From a checkpoint of a small image autoencoder: decoder widths [64, 128, 256, 256], 18.1 epochs.
Rows from block 13 of the encoder of a small image autoencoder, named by matrix and row number. Each number is 200 + 40 x the weight over its row's rms, rounded and kept within 0 to 999. All counts start at 0.
After each channel's rows are labels from the 100 images, of 14976, where the channel reaches its highest value: "colour at peak" is the nearest of a few named colours to the mean colour under the peak. Only what is clearly more common there than usual is listed. The data: photos of plants and fungi (iNaturalist). In brackets: how many of the 100, against the usual share in percent.
# sq0: squeeze pointwise conv (encoder.blocks.13.sq.0.weight, 256x1024x1x1), inputs 602-687

sq0.179,203,200,198,199,200,195,202,202,202,200,197,203,200,194,188,198,200,201,197,193,200,203,201,203,199,195,197,199,200,202,201,206,201,197,197,203,197,189,199,203,200,198,205,199,194,194,198,200,194,204,199,199,199,200,200,203,196,198,202,199,203,200,200,195,184,199,192,197,204,196,200,201,206,199,194,197,196,192,196,199,198,199,200,202,197,203
colour at peak: green (53 vs 6)

sq0.246,202,197,202,194,194,200,199,204,201,199,209,194,200,196,188,196,201,200,197,196,200,185,196,204,197,200,199,204,196,192,205,196,201,195,193,200,204,193,199,198,199,185,189,193,194,203,193,201,194,201,198,191,194,197,201,192,204,203,194,194,201,198,201,195,201,205,193,200,190,192,190,198,191,197,202,194,188,190,187,200,192,200,206,199,198,192
colour at peak: brown (61 vs 35.6); black (37 vs 3.6)

sq0.123,193,202,197,192,192,201,192,202,197,196,196,193,199,191,192,201,199,197,197,197,200,196,201,198,198,194,196,192,194,201,198,202,198,202,199,196,202,197,198,199,188,198,196,192,199,198,205,199,201,201,200,198,199,198,201,197,199,200,209,194,196,199,200,199,189,195,202,198,195,194,194,199,196,199,198,193,195,204,196,200,201,186,198,192,189,196
colour at peak: brown (65 vs 35.6)

sq0.6,202,196,204,194,194,202,201,200,201,204,199,195,200,198,205,202,201,199,199,197,200,204,194,198,200,199,198,199,198,201,201,200,201,198,198,202,195,194,200,200,202,201,207,201,183,197,194,193,199,197,202,199,198,202,200,206,191,200,197,199,201,198,200,195,195,196,203,200,195,197,198,199,196,197,198,198,195,192,209,196,205,203,199,203,198,197
colour at peak: pink (33 vs 3.8)

sq0.14,193,198,201,197,193,195,191,203,198,196,194,201,201,196,191,196,199,202,199,198,200,191,196,194,198,197,198,203,199,191,193,196,198,198,201,202,199,195,199,199,196,200,194,196,200,197,199,199,197,197,196,204,202,191,200,190,191,197,199,196,197,197,199,206,187,195,191,196,201,195,196,195,197,200,199,197,202,195,202,201,198,201,199,199,200,207
colour at peak: green (55 vs 6)

sq0.67,194,203,202,199,201,199,208,194,196,200,200,197,198,196,207,199,199,200,202,201,200,201,199,193,209,194,200,206,203,197,208,200,198,196,194,205,198,200,199,204,195,213,200,199,199,206,197,191,200,200,197,193,198,204,201,193,206,198,195,201,197,204,201,190,209,207,210,193,206,207,202,204,202,202,201,200,196,207,201,199,205,205,198,197,204,204
colour at peak: black (38 vs 3.6)

sq0.254,201,204,200,201,203,197,208,200,200,203,203,206,203,204,202,196,198,199,202,191,200,193,202,203,207,202,209,202,200,193,203,204,200,198,200,201,199,198,194,204,202,199,198,198,215,201,202,196,196,200,200,203,197,199,201,199,189,198,207,203,196,195,199,210,206,198,201,195,204,206,203,195,200,200,193,197,203,204,202,199,195,208,199,201,201,209
colour at peak: black (89 vs 3.6)

sq0.217,200,196,205,195,205,197,196,198,197,204,197,205,200,197,199,199,197,198,200,203,200,199,200,197,199,204,205,202,204,198,202,196,198,196,191,195,201,204,198,197,199,205,193,196,206,199,197,191,194,202,199,207,192,199,199,200,201,200,196,199,198,203,200,199,202,196,198,200,197,200,200,197,203,202,199,201,205,202,203,202,209,197,200,196,197,202
colour at peak: pink (47 vs 3.8)

sq0.195,200,201,202,201,199,193,209,201,201,193,199,198,198,203,193,197,197,192,202,198,200,208,199,197,200,195,196,199,198,199,198,199,200,198,190,207,209,203,196,197,201,202,201,204,197,202,196,197,194,206,198,201,203,198,199,193,198,198,197,200,198,198,199,198,209,201,198,210,200,198,197,198,202,198,198,197,198,202,201,198,197,204,199,194,203,202
colour at peak: black (91 vs 3.6)

sq0.107,200,197,197,194,195,204,204,195,200,206,197,202,202,191,197,198,198,201,201,196,200,197,199,199,197,198,196,196,201,193,200,201,198,193,199,201,202,198,198,197,201,201,199,203,196,198,190,196,195,197,199,208,203,191,200,205,203,197,197,193,200,203,201,194,192,204,199,197,195,198,201,206,198,199,206,201,199,191,196,199,203,194,198,199,201,209
colour at peak: brown (62 vs 35.6)

sq0.27,204,194,199,203,201,195,194,202,201,204,198,198,201,201,194,189,197,199,198,199,200,202,201,199,198,201,199,203,196,195,198,204,197,195,198,203,201,206,199,194,195,206,204,195,196,201,192,195,196,198,198,201,200,197,199,202,194,200,200,203,200,197,200,201,194,206,211,198,206,204,199,200,199,204,194,194,197,189,200,198,196,209,199,206,202,193
colour at peak: black (85 vs 3.6)

sq0.47,198,203,197,196,206,207,194,205,205,197,206,199,200,208,202,195,197,204,201,196,199,197,199,200,201,196,205,195,195,197,191,200,199,196,206,192,200,198,196,195,200,201,203,204,198,206,202,196,199,197,201,194,199,205,200,205,208,202,190,204,201,202,200,207,193,193,200,199,202,196,200,193,204,200,199,194,201,190,200,195,194,205,207,196,196,196
colour at peak: brown (83 vs 35.6)

sq0.8,200,201,199,200,199,199,207,201,202,201,196,204,202,202,210,195,201,195,202,202,200,201,214,205,196,202,202,200,198,223,201,202,199,192,200,201,196,204,202,203,203,194,198,198,202,202,201,181,196,202,202,200,196,200,201,201,200,197,205,200,199,203,201,198,209,202,201,212,197,200,203,201,202,202,204,195,200,203,201,195,206,206,198,204,196,208
colour at peak: black (67 vs 3.6)

sq0.249,200,198,200,192,200,200,189,205,196,204,193,196,201,189,198,195,198,195,205,199,199,194,199,203,198,204,200,200,195,194,205,199,201,192,199,195,199,194,199,200,198,194,198,201,193,196,196,200,196,197,200,198,198,197,201,198,207,199,195,202,196,191,200,198,199,198,199,193,197,197,201,199,201,200,188,190,197,203,200,197,203,193,200,199,198,189
colour at peak: black (89 vs 3.6)

sq0.30,197,200,199,193,200,199,197,204,197,197,195,198,201,195,191,190,201,201,196,199,200,198,195,192,196,193,202,192,202,195,192,195,199,201,199,204,198,197,201,199,195,197,195,205,191,201,191,198,201,195,201,192,199,197,200,196,201,198,201,199,200,199,199,192,182,195,193,197,196,199,192,185,195,201,192,201,200,197,193,199,202,200,196,202,200,195
colour at peak: brown (61 vs 35.6); black (36 vs 3.6)

sq0.199,202,200,196,199,201,198,200,198,199,197,198,195,200,199,193,195,198,198,198,198,200,196,194,198,200,206,202,195,184,191,202,199,199,199,198,201,201,194,200,193,191,188,192,198,203,196,201,198,195,202,199,200,199,196,199,200,192,195,199,198,199,199,200,202,190,204,200,197,190,192,199,199,197,200,200,201,200,193,197,196,194,197,198,191,196,198
colour at peak: pink (43 vs 3.8)

sq0.168,200,197,200,202,203,198,198,202,202,200,194,196,199,201,195,197,199,203,199,198,200,191,196,201,201,203,196,199,195,198,204,204,197,200,194,199,199,202,197,198,203,198,193,196,200,197,194,198,199,199,198,204,202,191,201,199,198,200,200,196,203,201,200,200,200,200,198,205,197,193,199,201,198,200,203,199,198,194,199,198,200,198,196,199,196,201
colour at peak: brown (79 vs 35.6)

sq0.128,196,195,203,196,199,200,190,205,205,199,200,198,200,202,193,193,202,199,197,199,199,191,194,198,196,197,202,200,203,192,202,201,201,205,190,202,200,195,197,205,205,203,199,197,203,195,196,207,194,196,200,201,193,200,200,198,195,196,203,200,198,194,199,200,179,188,205,195,199,196,199,199,201,205,195,191,193,196,195,200,197,200,198,197,201,199
colour at peak: black (92 vs 3.6)

sq0.1,205,209,202,195,206,201,199,198,201,194,193,200,201,204,195,207,197,200,203,197,200,196,196,201,210,200,202,200,200,210,204,202,199,200,195,201,202,207,200,194,198,195,200,195,198,203,194,200,198,205,199,206,201,199,201,190,198,207,200,201,195,200,200,202,203,197,191,201,201,198,201,202,201,205,195,195,208,202,198,203,196,202,199,200,204,191
colour at peak: black (65 vs 3.6)

sq0.156,193,203,196,195,196,200,195,200,203,201,191,187,200,199,195,202,196,206,197,201,200,200,189,201,197,189,201,198,198,213,198,200,197,201,192,192,202,197,198,195,196,196,199,192,196,196,203,187,201,202,200,193,199,197,200,193,197,198,191,196,197,202,200,192,200,192,203,198,197,195,194,198,195,199,201,197,201,193,193,202,198,192,200,197,200,189
colour at peak: brown (62 vs 35.6); black (30 vs 3.6)

sq0.177,200,195,197,195,196,198,196,199,198,206,192,198,200,199,189,194,198,201,194,194,200,193,194,197,202,202,198,195,195,210,197,192,198,197,196,195,198,196,198,192,201,201,201,200,193,193,190,186,195,195,199,199,197,192,200,198,198,203,204,197,201,209,199,196,194,198,203,200,197,192,194,199,202,200,198,200,198,200,199,203,194,193,199,198,194,200
colour at peak: green (45 vs 6); yellow (34 vs 0.4)