A small image autoencoder, trained from scratch.
Data: 45211 training examples, 18.1 epochs.
Rows from block 8 of the encoder of a small image autoencoder, named by matrix and row number. Rows with one number belong to one channel. Each number is 128 + 32 x the weight over its row's rms, rounded and kept within 0 to 255. All counts start at 0. After the name is the row's rms in percent of the matrix's.
Before each channel's rows are labels from the 100 images, of 14976, where the channel reaches its highest value: "peak at" is the part of the image that holds the peak. Only what is clearly more common there than usual is listed. The data: photos of plants and fungi (iNaturalist). In brackets: how many of the 100, against the usual share in percent.
# sq0: squeeze pointwise conv (encoder.blocks.8.sq.0.weight, 128x256x1x1), inputs 128-255
# e10: expand pointwise conv (encoder.blocks.8.e1.0.weight, 256x128x1x1, transposed), outputs 128-255
# e30: expand 3x3 conv (encoder.blocks.8.e3.0.weight, 256x128x3x3, transposed, each kernel summed), outputs 128-255

peak at: middle left (30 vs 9.4)
sq0.48 111 [189 120 153 130 128 190 134 141  66 105 111  76 148 113 128  48 144  81 172  84 150 118 107 128 134 156 151 144 114 122 129  68 143 162 129 111  73  94 130  88 221 105  99 113 134 128 145 160 150 124 121 128  97 147 129 114 103 173 128  95 110 126 140 100 163 116 103  94 100 119  98 136  89 153 129 132  99 123  79 159 170 107 150 128 133  91 143 139 252 144 181 116 165  94  94 121 173 150 163  97  82 127 107  92 102 201  91 123 155 189 190 181 149 116 163 138 173 194 197 154  79 193  93 156  65 134 143  96]
e10.48 127 [139 147 129 126 128 137 111 129 133 128 168 123 137 128 128 125 125 129 128 118 154 133 150 188 127 127 115  26 158 129 124 132 136 124 125 133 128 126 126 127 115 165 144 127 126 129 135 124 125 122 120 126 127 151 124 129 128 130 154  96 129 123 128 126 182 162  73 131 139 125 128  93 122 126 126 126 127 102  93 152 126 155 127 126 132 116 130 124 118 127 129 111 103 127  94 180 127 110 126 134 113 130 167 115 126 127 177 107 120 185 115 127 194  96 126 125 126 127 112 126 130 124 124 127 127 154 123 115]
e30.48 103 [ 70 145 101 128 119 138 103 143  87  86 153 148 150 134 121 123 132 150  83 116 153  83 135 137 128 120 168 136 135  90 153 135 139 135 112 135 152 118 127 130 140 192  86 107 131 147 129 120 126 117 105 124 173 155 141 110 165 128 109 102 126 126 128 117  88  76 116  95 127  50  85 175 143 143 119 164 139 115 119 132 128  96 139  95 174 151 138 142 129 149 123 149 164  89 120  96 142 117  54  83  63 109 194 134  47  31 108 140 115  92 158 123 129 130 136 128   5 133 129 145 137 158 155  61 121 135 138 127]

peak at: top left (38 vs 14.1)
sq0.100 130 [155 128 171 167 136 118  77 143 151 131 139 147 181 142 128 187 162 143 139 207 196 109 131 128 161 130 129 132 120 114 128 189 143 131 186 124 133 126  87 127  81 104 107 134 184 128 146  98 153 148 108 128 121 120 126 141 100 195 128 116 143 162 154 155 144  98 174 102 168 194 136 140 139 182 122 136 110 132 127 100  63 177 142 212 161 116 153 128  73 154 109 117 184  97 105 143 113 107 167 106 126 109 120 159 189 127 149 125 130 132 100 120 128 110 133 142 130 169 147 132 104 176  47 118 120 130 104  73]
e10.100 111 [ 33 112 131 127 133 130 115 130 144 130 141 129 132 129 134 125 127 132 128 130 106 132 109 127 128 128 127 140 160 131 126 116  85 122 126 117 125 128 125 129 111 115 107 128 119 129 214 125 126 122 128 126 128 155 124 130 114 145 115   0 119 124 130 131 143 124 117 101 122 124 127 196 128 127 126 129 130 241 113 116 129  83 127 129 184 106 122 122 125 128 123 110 178 128 255  74 129 127 129  95 145 132  81 164 127 129  41  76 148 117 120 124 120 134 128 162 128 129 115 126 128 123 155 125 128 121 122 121]
e30.100 127 [139 132 138 145 159 102  26 132 185  89 139   3 119 141 164 158 150 140  74 148 167  61 121 143  95 109 122 180 115 159 154 160 149 108  69 161 154 148 141  59 159  56 126 114 128 133 135 110 131 174  95 139  98 133 168 108  69 136 146  97 123 157 121 131 113  61 150 123 158 142 144 152 168 122 134 129 105 172 164 105 168 134 139 117 146 143 146 106 129  70 137 130 116 144 144 131 154 148  76 116  50 107 123 109 108 187 175 152 154  66 140 112 153  93 124 172 150 130 120 171 141 121 111 128  83 157 137 154]

peak at: top right (32 vs 14.1)
sq0.50 122 [104  76 156 190 177 148 176 127 100 178 174 198  86 127 128 123 169  84  56  82  97 126 152 128 127 116  94 127 117  46 134  98 106 127  72 152 179 112 115  96 149  93 109 161 102 128 146 106 156 120 135 128  43 123 128  71 168  80 128 175 107 124 142  99 115 156 130 104 117  90 114 198 110 143 138 123 138 124  72 115 210 123 116 137 154 158 137 128  47 139  86 109 174 120 125 130 162 163 126 121  81 103  76 187 101 125 208 137 112 148 116  99 159 142 100 120  99 119 118 185 117 128  30 120 205 102 158 176]
e10.50 112 [223 119 107 117 147 149 116 109 134 111 158 122 134 113 107 117 112 108 110 126 117 130 129  42 110 114 100 223 152 107 117 154 145 118 117 131 111 112 115 112 166 154 128 108 135 105 134 118 117 123 124 114 111 145 118 105 158 124 154  93 134 121 109 111 168 185 123 150 139 120 107 196 123 114 116 120 114 159 114 121 116 146 115 112 167 161 124 120 131 114 108 165 149 113 252 152 113 153 114 146 133 120 133 144 114 115 141  96 115 168 137 114 255 134 109 115 114 113 158 120 111 116 131 112 112 149 125 137]
e30.50 149 [146 120 172 154 110 154 160 134 137 138  96 182 119 126 135 130 132 181 122 129 137 148 148 131 148  89 155 125 117 101 145 137 135 123  79 119 142 123 143 118 135 117  87 130 142 127 143 142 133 115 136 159  70 138 149 145 201 154  44 124 138 131 130 154  88 173 142 102 115  89 100  71 110 154 158 138 181  88 140 123 123 162 128 124 116 149 149 138 139 183 137 152 142 147 131 102 148 164 147 137 184  65  91 119 122 114  77 145 120  93 153 124 131 106 124 140  99 122 136 155 135 145  48 120  80 159 128 136]

peak at: top right (33 vs 14.1)
sq0.74 101 [ 82 147 107 106 144 131  88 126 145 121 144 154 134 105 128 136 107  86 151 129 176 149 187 128 150 146 134 132 104  75 118 158 111 108  83  93 106  82 109 125  87 139 113 121 157 128 128 132 136 163  84 128 130 133 128 140 153  78 128  86 180 103 122  83 148  96 105 114 193 185 174 163 212 135 129  51 137  98 131 118 166 157 165 178 168  60 153 147 126 103 124 101 139 143  81  99 192 129 131 107 126 140 133 136 145 132 102 132  93 125 125 181 142 149 189 104 138 109 113 192 143 192 179  75 152 115 164 107]
e10.74 080 [  2  92 150 144 121  95 132 144 123 146 174 137 124 146 146 142 146 149 146 132 107  93 118 119 148 146 145  67  36 149 146 121 165 147 145 119 145 146 146 145 118 131 127 146 121 148 175 145 145 140 128 145 146 167 141 148  92 135 108  60 125 139 146 145 139 108 148 150 103 144 143  83 138 146 146 144 146 150 107  81 147 101 146 145 119 154 126 139 123 147 145 131 190 142   2 162 146 102 145 136  94 131 109  39 146 147 157  95 142 130 118 146 126 127 144 158 145 145 116 143 148 143 134 145 145 114 141 144]
e30.74 091 [112 168 159 124 142 135  96 133  82 101 140  84  91 142 143 156 122 131  71 137 124 100 148 167 100 167 123 164 122 138 121 115 118 132 143 175 133 124 120 166 145  88  24 123 120 143 148 139 138 160  86 172 116 115 154 200 128 150 139 122 128 129 145 147  87  58 114 129 165 123  97 114 147 147 112 102  92 117 144 145 128  86 143 109 150  97 129 124 142 140 142 144 121  95 138 133 125 149  92 168 197  94  78 151  85 117 173 127 166  41 192 121 144 162 142 161  96 141 162 151 145 121  87 114 136 121 140 156]

peak at: top right (33 vs 14.1)
sq0.18 118 [161 105 194 102 114 139 130 158 147 127 128 153 176 148 128  82 176 185 148 146 131 131 120 128 126  96 147 104 162 135 123 112 182 121  93 127 112 151 140 100 203  98 129 102 155 128 121 116 201  94 116 128 233 198 130 132 121 100 128 149 141 116 104 112 155 126 158 156 115 164 100 160 103 126 130 117 154 124 129 116  93 152 122 212 117 141 102 174 157 130 156 121 149 100 124 147 118 176 197 135  37 166  97 177 153 111  83 109 145 106  97 104 151 132 166  85 127 180 149 114  92 169 169 171 161 138 142 116]
e10.18 114 [255  53 120 128 114 120 141 118 120 117 163 130 130 121 116 126 124 118 121 113 157 113 109  41 123 126 132  81 180 117 123 146  62 131 124 125 125 122 127 122 104 151  97 121 130 115 215 127 126 133 128 124 125  76 131 115 123 152 135 183 133 129 116 120 178 141 118 100 117 128 123 134 130 126 125 125 121 192 148 141 124 115 127 121 175 103 129 133 130 125 121  62 100 124   0 100 121 121 121 103 135 105 132 191 124 123 128 139 129 149 146 126 144 114 122 206 123 126 145 128 124 129 148 125 124 134 133 124]
e30.18 094 [137 189 144 151 172 114  44 123 154 103  56 128 147 153 140 127 116 151  71 151 134  72 138 118  98 125 146 117  92 131 100 151 115  98  83 142 128 122 139  49 149  91 106 135 152 144 141 158 163 117 138 134  93 187 114 140  67 151 147 110 134 124 127 121 111  62 155 148 130  93 102 112 167 163 117 137 114 144 166 146 161 142 114 151 158 179 149 123 145  38 125 172 216 130 146 175 132 166  52 107  87  85 110 109  74  28 188 155 118 105 132 148 135 118 138 129  47 111 102 169 151 151 106 113  64 131 149 119]

peak at: top right (33 vs 14.1)
sq0.81 128 [149 125 176 152  89 106 131 125 158 136 110 172 138 148 128 136 193 177 118 222 109 121 159 128 128 116 161 120 113 187 126 210 164 121 133 119 114 134 119 109 134  83 108 120 194 128  89 102  91 155 119 128  60 129 129 177 176 220 128 121 172 133 138 162 144 123 195 108 175 148 112 140 131 147 135 142 145 175 118 159 129 193 111 143 105 154 142 183 120 106 146 172 149 148 109 142 138 137 135 123 161 150  76 109 158 113 138  66 179 122 103  80 127 117 130 152 122 100 130  98  89 130 101 101 191 121 143 108]
e10.81 117 [ 43  86 132 131 113 133 115 131 123 132 154 133 126 134 133 130 132 133 135 126 123 114 173 240 132 130 143   0  92 134 129 128 224 126 129 134 131 133 130 132 113 156 149 134 127 132  73 136 132 127 122 131 133 137 127 134 182  98 119 116 126 129 132 133 148 108 123 200 100 129 126  72 131 130 133 130 130  83 125 105 130 189 128 132 130 123 120 129 135 131 130  45 149 131 172 217 130 148 133 190 121 132 200 125 130 130 242 103 122  95 157 130   0 147 132 110 128 130 137 131 128 131 108 131 127 114 129 126]
e30.81 129 [190  96 202 141 156 108 126 133 120  66 126  56 127 131 153 140 134  97  88 125 121  93 119 153 118 113 205 149 140 124 122 141 125 148 138 130 157 123 141 116 126 107  71  87 126 107 151 168 106 147 106 120  66 138  99 129 108 133 130  62 122 129 155 124 133 129 131 161 159 114 134 194 173 128  97 138 133  69 163 117 131 136 130  79 115 108 140 133 134 164 172 151  95 162 135  84 109 118  49 159  86  79 152 163 111  34 151 132 130  86 145  87 166 111 147 137 134 133 130 153 144 152 128 102  70  94 134 153]

peak at: bottom left (33 vs 14.1)
sq0.57 106 [122 163 156 134 132 154 114  83 114 119 216 108 140 115 128 147  78 181 108 168  95 146 142 129 114  97 122 125 143 150 142  94 103 125 126 119 162 106 202 139 151 153 124 125 142 128 147 137 182  72 134 128 142  93 127 108 142 145 128 112 114 123   0 141 125  77 111 117  38 106 119 118 130 146 133 200 120 136 140  94 141 178 113  68  78 165 158 145 148  84 119 143  73 189 171 129 126 169 182 122 142 131 171 120 119 164 160 135  79 134  99 131 135  93 129 128 159 154 108 109 122 171  99 255  98  37 157 118]
e10.57 122 [  0 255 146 125 111 188 123 140 121 138 140 116 164 136 145 123 134 145 140 125 150 158 122 149 139 129 181 102 232 148 126 137 107 120 125 126 139 138 130 137 143  73 153 139 137 148  99 129 126 110 108 130 138  83 123 148 110 137 157 148 155 115 143 137  96 148  86 123 187 119 136 126 114 133 127 123 133 151  83  96 129 112 128 134 141  94 132 117 139 133 132 123 186 128 193 138 134 126 134  93 134  97 130  74 133 131 122  19 123  80 130 131  67 142 137  96 131 134 117 124 133 126 150 137 132 163 111 127]
e30.57 138 [244 151 124 151 134 138 140 165 130  89  98 107 121 129 146 131 121 129  85 133 137 138 145 136 137 129  81 146 112 153 176 129 144 171 174 150 143 131 141 124 141 113  90 111 164 122 142 137 122 117 123 152 110 150 119 151 101 127 130 129 130 142 123 105 111 124 127 130 124 116 126 185 147 168 117 129 127 136 143 156 145 166 140 105  14 140 148 109 116 183 130 146   0  80 132  73 180  99 143 124 144 128 138 107  60  53 138 138 121 122 136 101 129 121 149 130 148 143 117 155 131 142 140 128 132 178 138 134]

peak at: top left (39 vs 14.1)
sq0.56 121 [178  81  94 168 108 143 115 123 129 114 146 170 111 130 128 146 142 143 101 189 184 127 164 128 117  98 175 123 117 137 134 196 168 160  89 115 144 155 100 128 173 104  72  95 123 128  79 134 185 187 123 128 145 105 128 139  41 137 128 118 102  98 168 174 166 109 159 106  72 187  75 127 118  70  90 189  59 184  53 147  63 114 126 183 130 127 132 169 116 145 114 182 134 124 129 152 126 101 146 206 112 134 148 141 115 113 139 114  69  70 117 151 138 126 118  97 140 138 179 136 111 144 216 159  97  97 118  75]
e10.56 111 [104 135 145 134 147 105 132 140 116 141  91 129 113 139 145 134 137 145 139 127 109 103 165  16 140 133 158 171 137 144 136 115 180 133 135 119 142 141 140 139 155  78 168 141 127 149  77 135 132 125 124 139 140 153 139 144 110 129 126 116 114 129 145 140  89 112 131 162 153 135 135  82 129 138 133 135 142  81 106 116 138 142 137 137 106 157 121 132 134 139 133 214  82 131  26 165 137 150 141 157 127 120 131   0 142 136 164 112 103  74 132 140 228 129 138  86 141 137 146 136 136 133 101 140 140 120 124 124]
e30.56 099 [133 138 156 161 141 114 113 144 192 115 151  25  74 135 138 140 153 141  62 140 117  50 127 152 113 133  87 156 117 131 131 128 122 127 172 109 151 108 139 134 120  23  56  91 146 108 128 164 125 118 135 134 207 108 124 145 112 138 122  96 128 125 142 147 149 112 134 143 126 132 149  96 163 144 159 103  95  49 136 106 124 172 134 104 129 113 136 118 138  72 115 147  88 118 131  80 161 157  33 164 146 150 104 127 175 143 189 142 143 131 161 100 107 123 135 137 228 140 150 151 135 125 141  71 151 166 120 161]

peak at: top right (38 vs 14.1)
sq0.70 133 [139 168 111 140 163 111 178 113 127 161 109 143  81 125 128 100 115 133 118  98  93 114 131 128 134 103 117 132 102 133 117 182  98 138  35  96 114 104 103 155 125 130 190 154 149 128 108 162 134 143 134 128 166 121 126 202  54 112 128  85 174  86 116 101 139 143 135 110 145 149 157 110  93 150  75 142 134 110 191 149 128 120  76 103 130  51 151 106 115 154 168 111 138 163 129 133 105 151 120 104 174 135  69 120 126 150 169 113  95  99 109 191 130 139 138 108 167 191 110 149 127 182  86 108  82 103 113 157]
e10.70 118 [ 63  88 140 120 165 157 123 133 131 133 115 111 129 130 138 120 130 139 133 130 136 133 128   0 133 122 144 129 136 140 122  99 137 118 122 153 133 132 127 130 166 130 131 133 127 143 115 125 121 107 116 126 133 152 119 141 178 141 179  58 119 109 137 133 148 171 160 132 172 118 131   0 109 128 122 119 130 129 118 122 126 150 124 129 224 208 130 114 129 131 127  53 130 121  92 128 129 141 128 133 127 132 132 225 130 126 142 122 135  21 137 126  95 127 131 143 127 128 228 121 129 123 118 131 129 161 106 133]
e30.70 152 [134 111 161 135  91 138 141 137 121 144 123  97 145 126 127 107 142 152 130 115 152 149 152 134 161  90 186 131 137  92 137 128 130 143 118 114 150 132 154 157 115 131  45 108 150 111 137 169 123 123 129 134 203 152 132 175 180  88 196  69 118 102 137 105 110 134 124 170 132 120 141  48  83 129 139 140 153 112 146 128 108 102 114 123  41 135 110 150 128 118 151 137  54 131 135  87 119 137  95  92 209 168 130 146 152 111  94 140 122 141 120 129 136 162 130 101  11 144 152 128 122 161 240  91 151 131 124 130]

peak at: top right (37 vs 14.1)
sq0.17 098 [121 138 167 120 106  77 163 144  92 159 120 142  95 167 128 137 131 102  65 106 172 141 153 128 109 164 133 113  94 145 142 186  91 106  60 129 121 102 140 109 126 115 135 187  77 128  89 133 186 137 143 128 143 173 129 181 100  99 128 120 171  99 142 145 122 127  98 110 174 119 154 146  95 108 182 135  95 132  70 188 166 108 139 134 179  78 106 166  55 101 131 125 128 118 135 138 212  44 121 119 114 178  91  96 147 115 137 164 124 154 154 148  85 159 132 102  91 115 167 145 144 139 131  79  72 148 162 120]
e10.17 112 [ 78 173 137 116 120 113 123 130 115 130 140 104 116 125 133 115 125 133 130 143 135 118 154 179 129 120 163 250  71 137 116 121 145 111 117 113 128 128 123 126 129 174 107 130 121 139 170 117 117 104 112 123 129 132 114 139  64 111 104 133 125 105 133 128 110 140 213  83  97 112 131 153 104 123 119 114 124 110 136  92 119 132 118 126 110 129 132 109 128 125 127 147  84 119 255 131 126 120 124 125 134 151 116 130 123 122  72 153 152 169 114 123 180 132 127  96 122 123  97 113 122 118 129 126 122 121 102 130]
e30.17 110 [103 112 156 147 142 121 126 121  87 124 154 130 114 127 133 103  98 117  60 129 155  99 111 122 109 129 169 124  99 161 137 146 143 114 102  84 140 126 138 110 107 139 132 101 136 113 140 147 121 118 125 140 116 124 128 123  79  96 238 119 129 124 111 133  61 101 136 143 118 136 164 157 139 122  92 126 148 166 124 108 133  62 121 108 155 147 130 131 168 183 112 129 107 141 129  90 134 148  75 176 191 150 189 131 132 118 120 146 113 125 105  98 138 150 119 114 204 127 139 131 128 133 138  87 109 141  93 111]

peak at: bottom left (34 vs 14.1)
sq0.105 136 [132 157 237 126 131 189 111 114  92 103 179 176 161 114 128 118  73 249 110 156  66 135  88 127 134  96 143 140  93 191 129  98 158  11  83 119  94  49 150 141 151 177 126 181 135 128 118 140  77  85 123 128 156  25 128 167 109 156 128 129 129 123 120 131 140  70 114 130  72 123 127 133 135 111 131 151 126 172 129 131 127 166  80  91  52 166 121 106 142 142 125 150  64 153 133 125 151 141 195 134 105  98 134 110 162 129 175 115 119 138 131 131 168  84 109  81 176 142  45  83 133 100 161 215 167  51 112 114]
e10.105 157 [ 11 255 140 134 127 124 127 137 131 138 178 134 121 137 139 134 136 139 138 135 136 108 127 123 138 135 149  55 108 139 135 115 129 134 135 128 137 137 137 137 126 111 125 138 122 139 130 136 134 131 131 137 137 160 133 140 126 128 129 158 122 132 138 137 146 136 135 110 117 135 138 206 131 136 135 134 137 126 122 129 136 140 135 137 152 131 128 133 109 136 136 145 109 135  85 129 136 146 137 142 131 148 124   0 136 136  90   0 126 138 127 136  60 124 137 121 136 136 144 134 136 135 128 137 136 135 131 122]
e30.105 132 [255 139 133 127 126 123 108 144 115 122 111 104 130 121 125 151 106 141  99 134 111 107 136 136 131 119 152 127 120 145 119 123 134 156 187 130 135 104 127 154 150 130  61 124 132 118 127 124 124 159 124 130 143 127 143 158 173 167   0 119 110 145 132 106 216 114 135 132 146  94 122 176 150 172 147 128 121 115 107 161 132 183 160 113  22 145 145 126 122 120 130 142   0  74 129 112 159  93  95 133  74 101  79 130 103 133 108 142 155 141 138 123 125 144 154 151 124 135 128 148 121 115 168 131 126 168 144 144]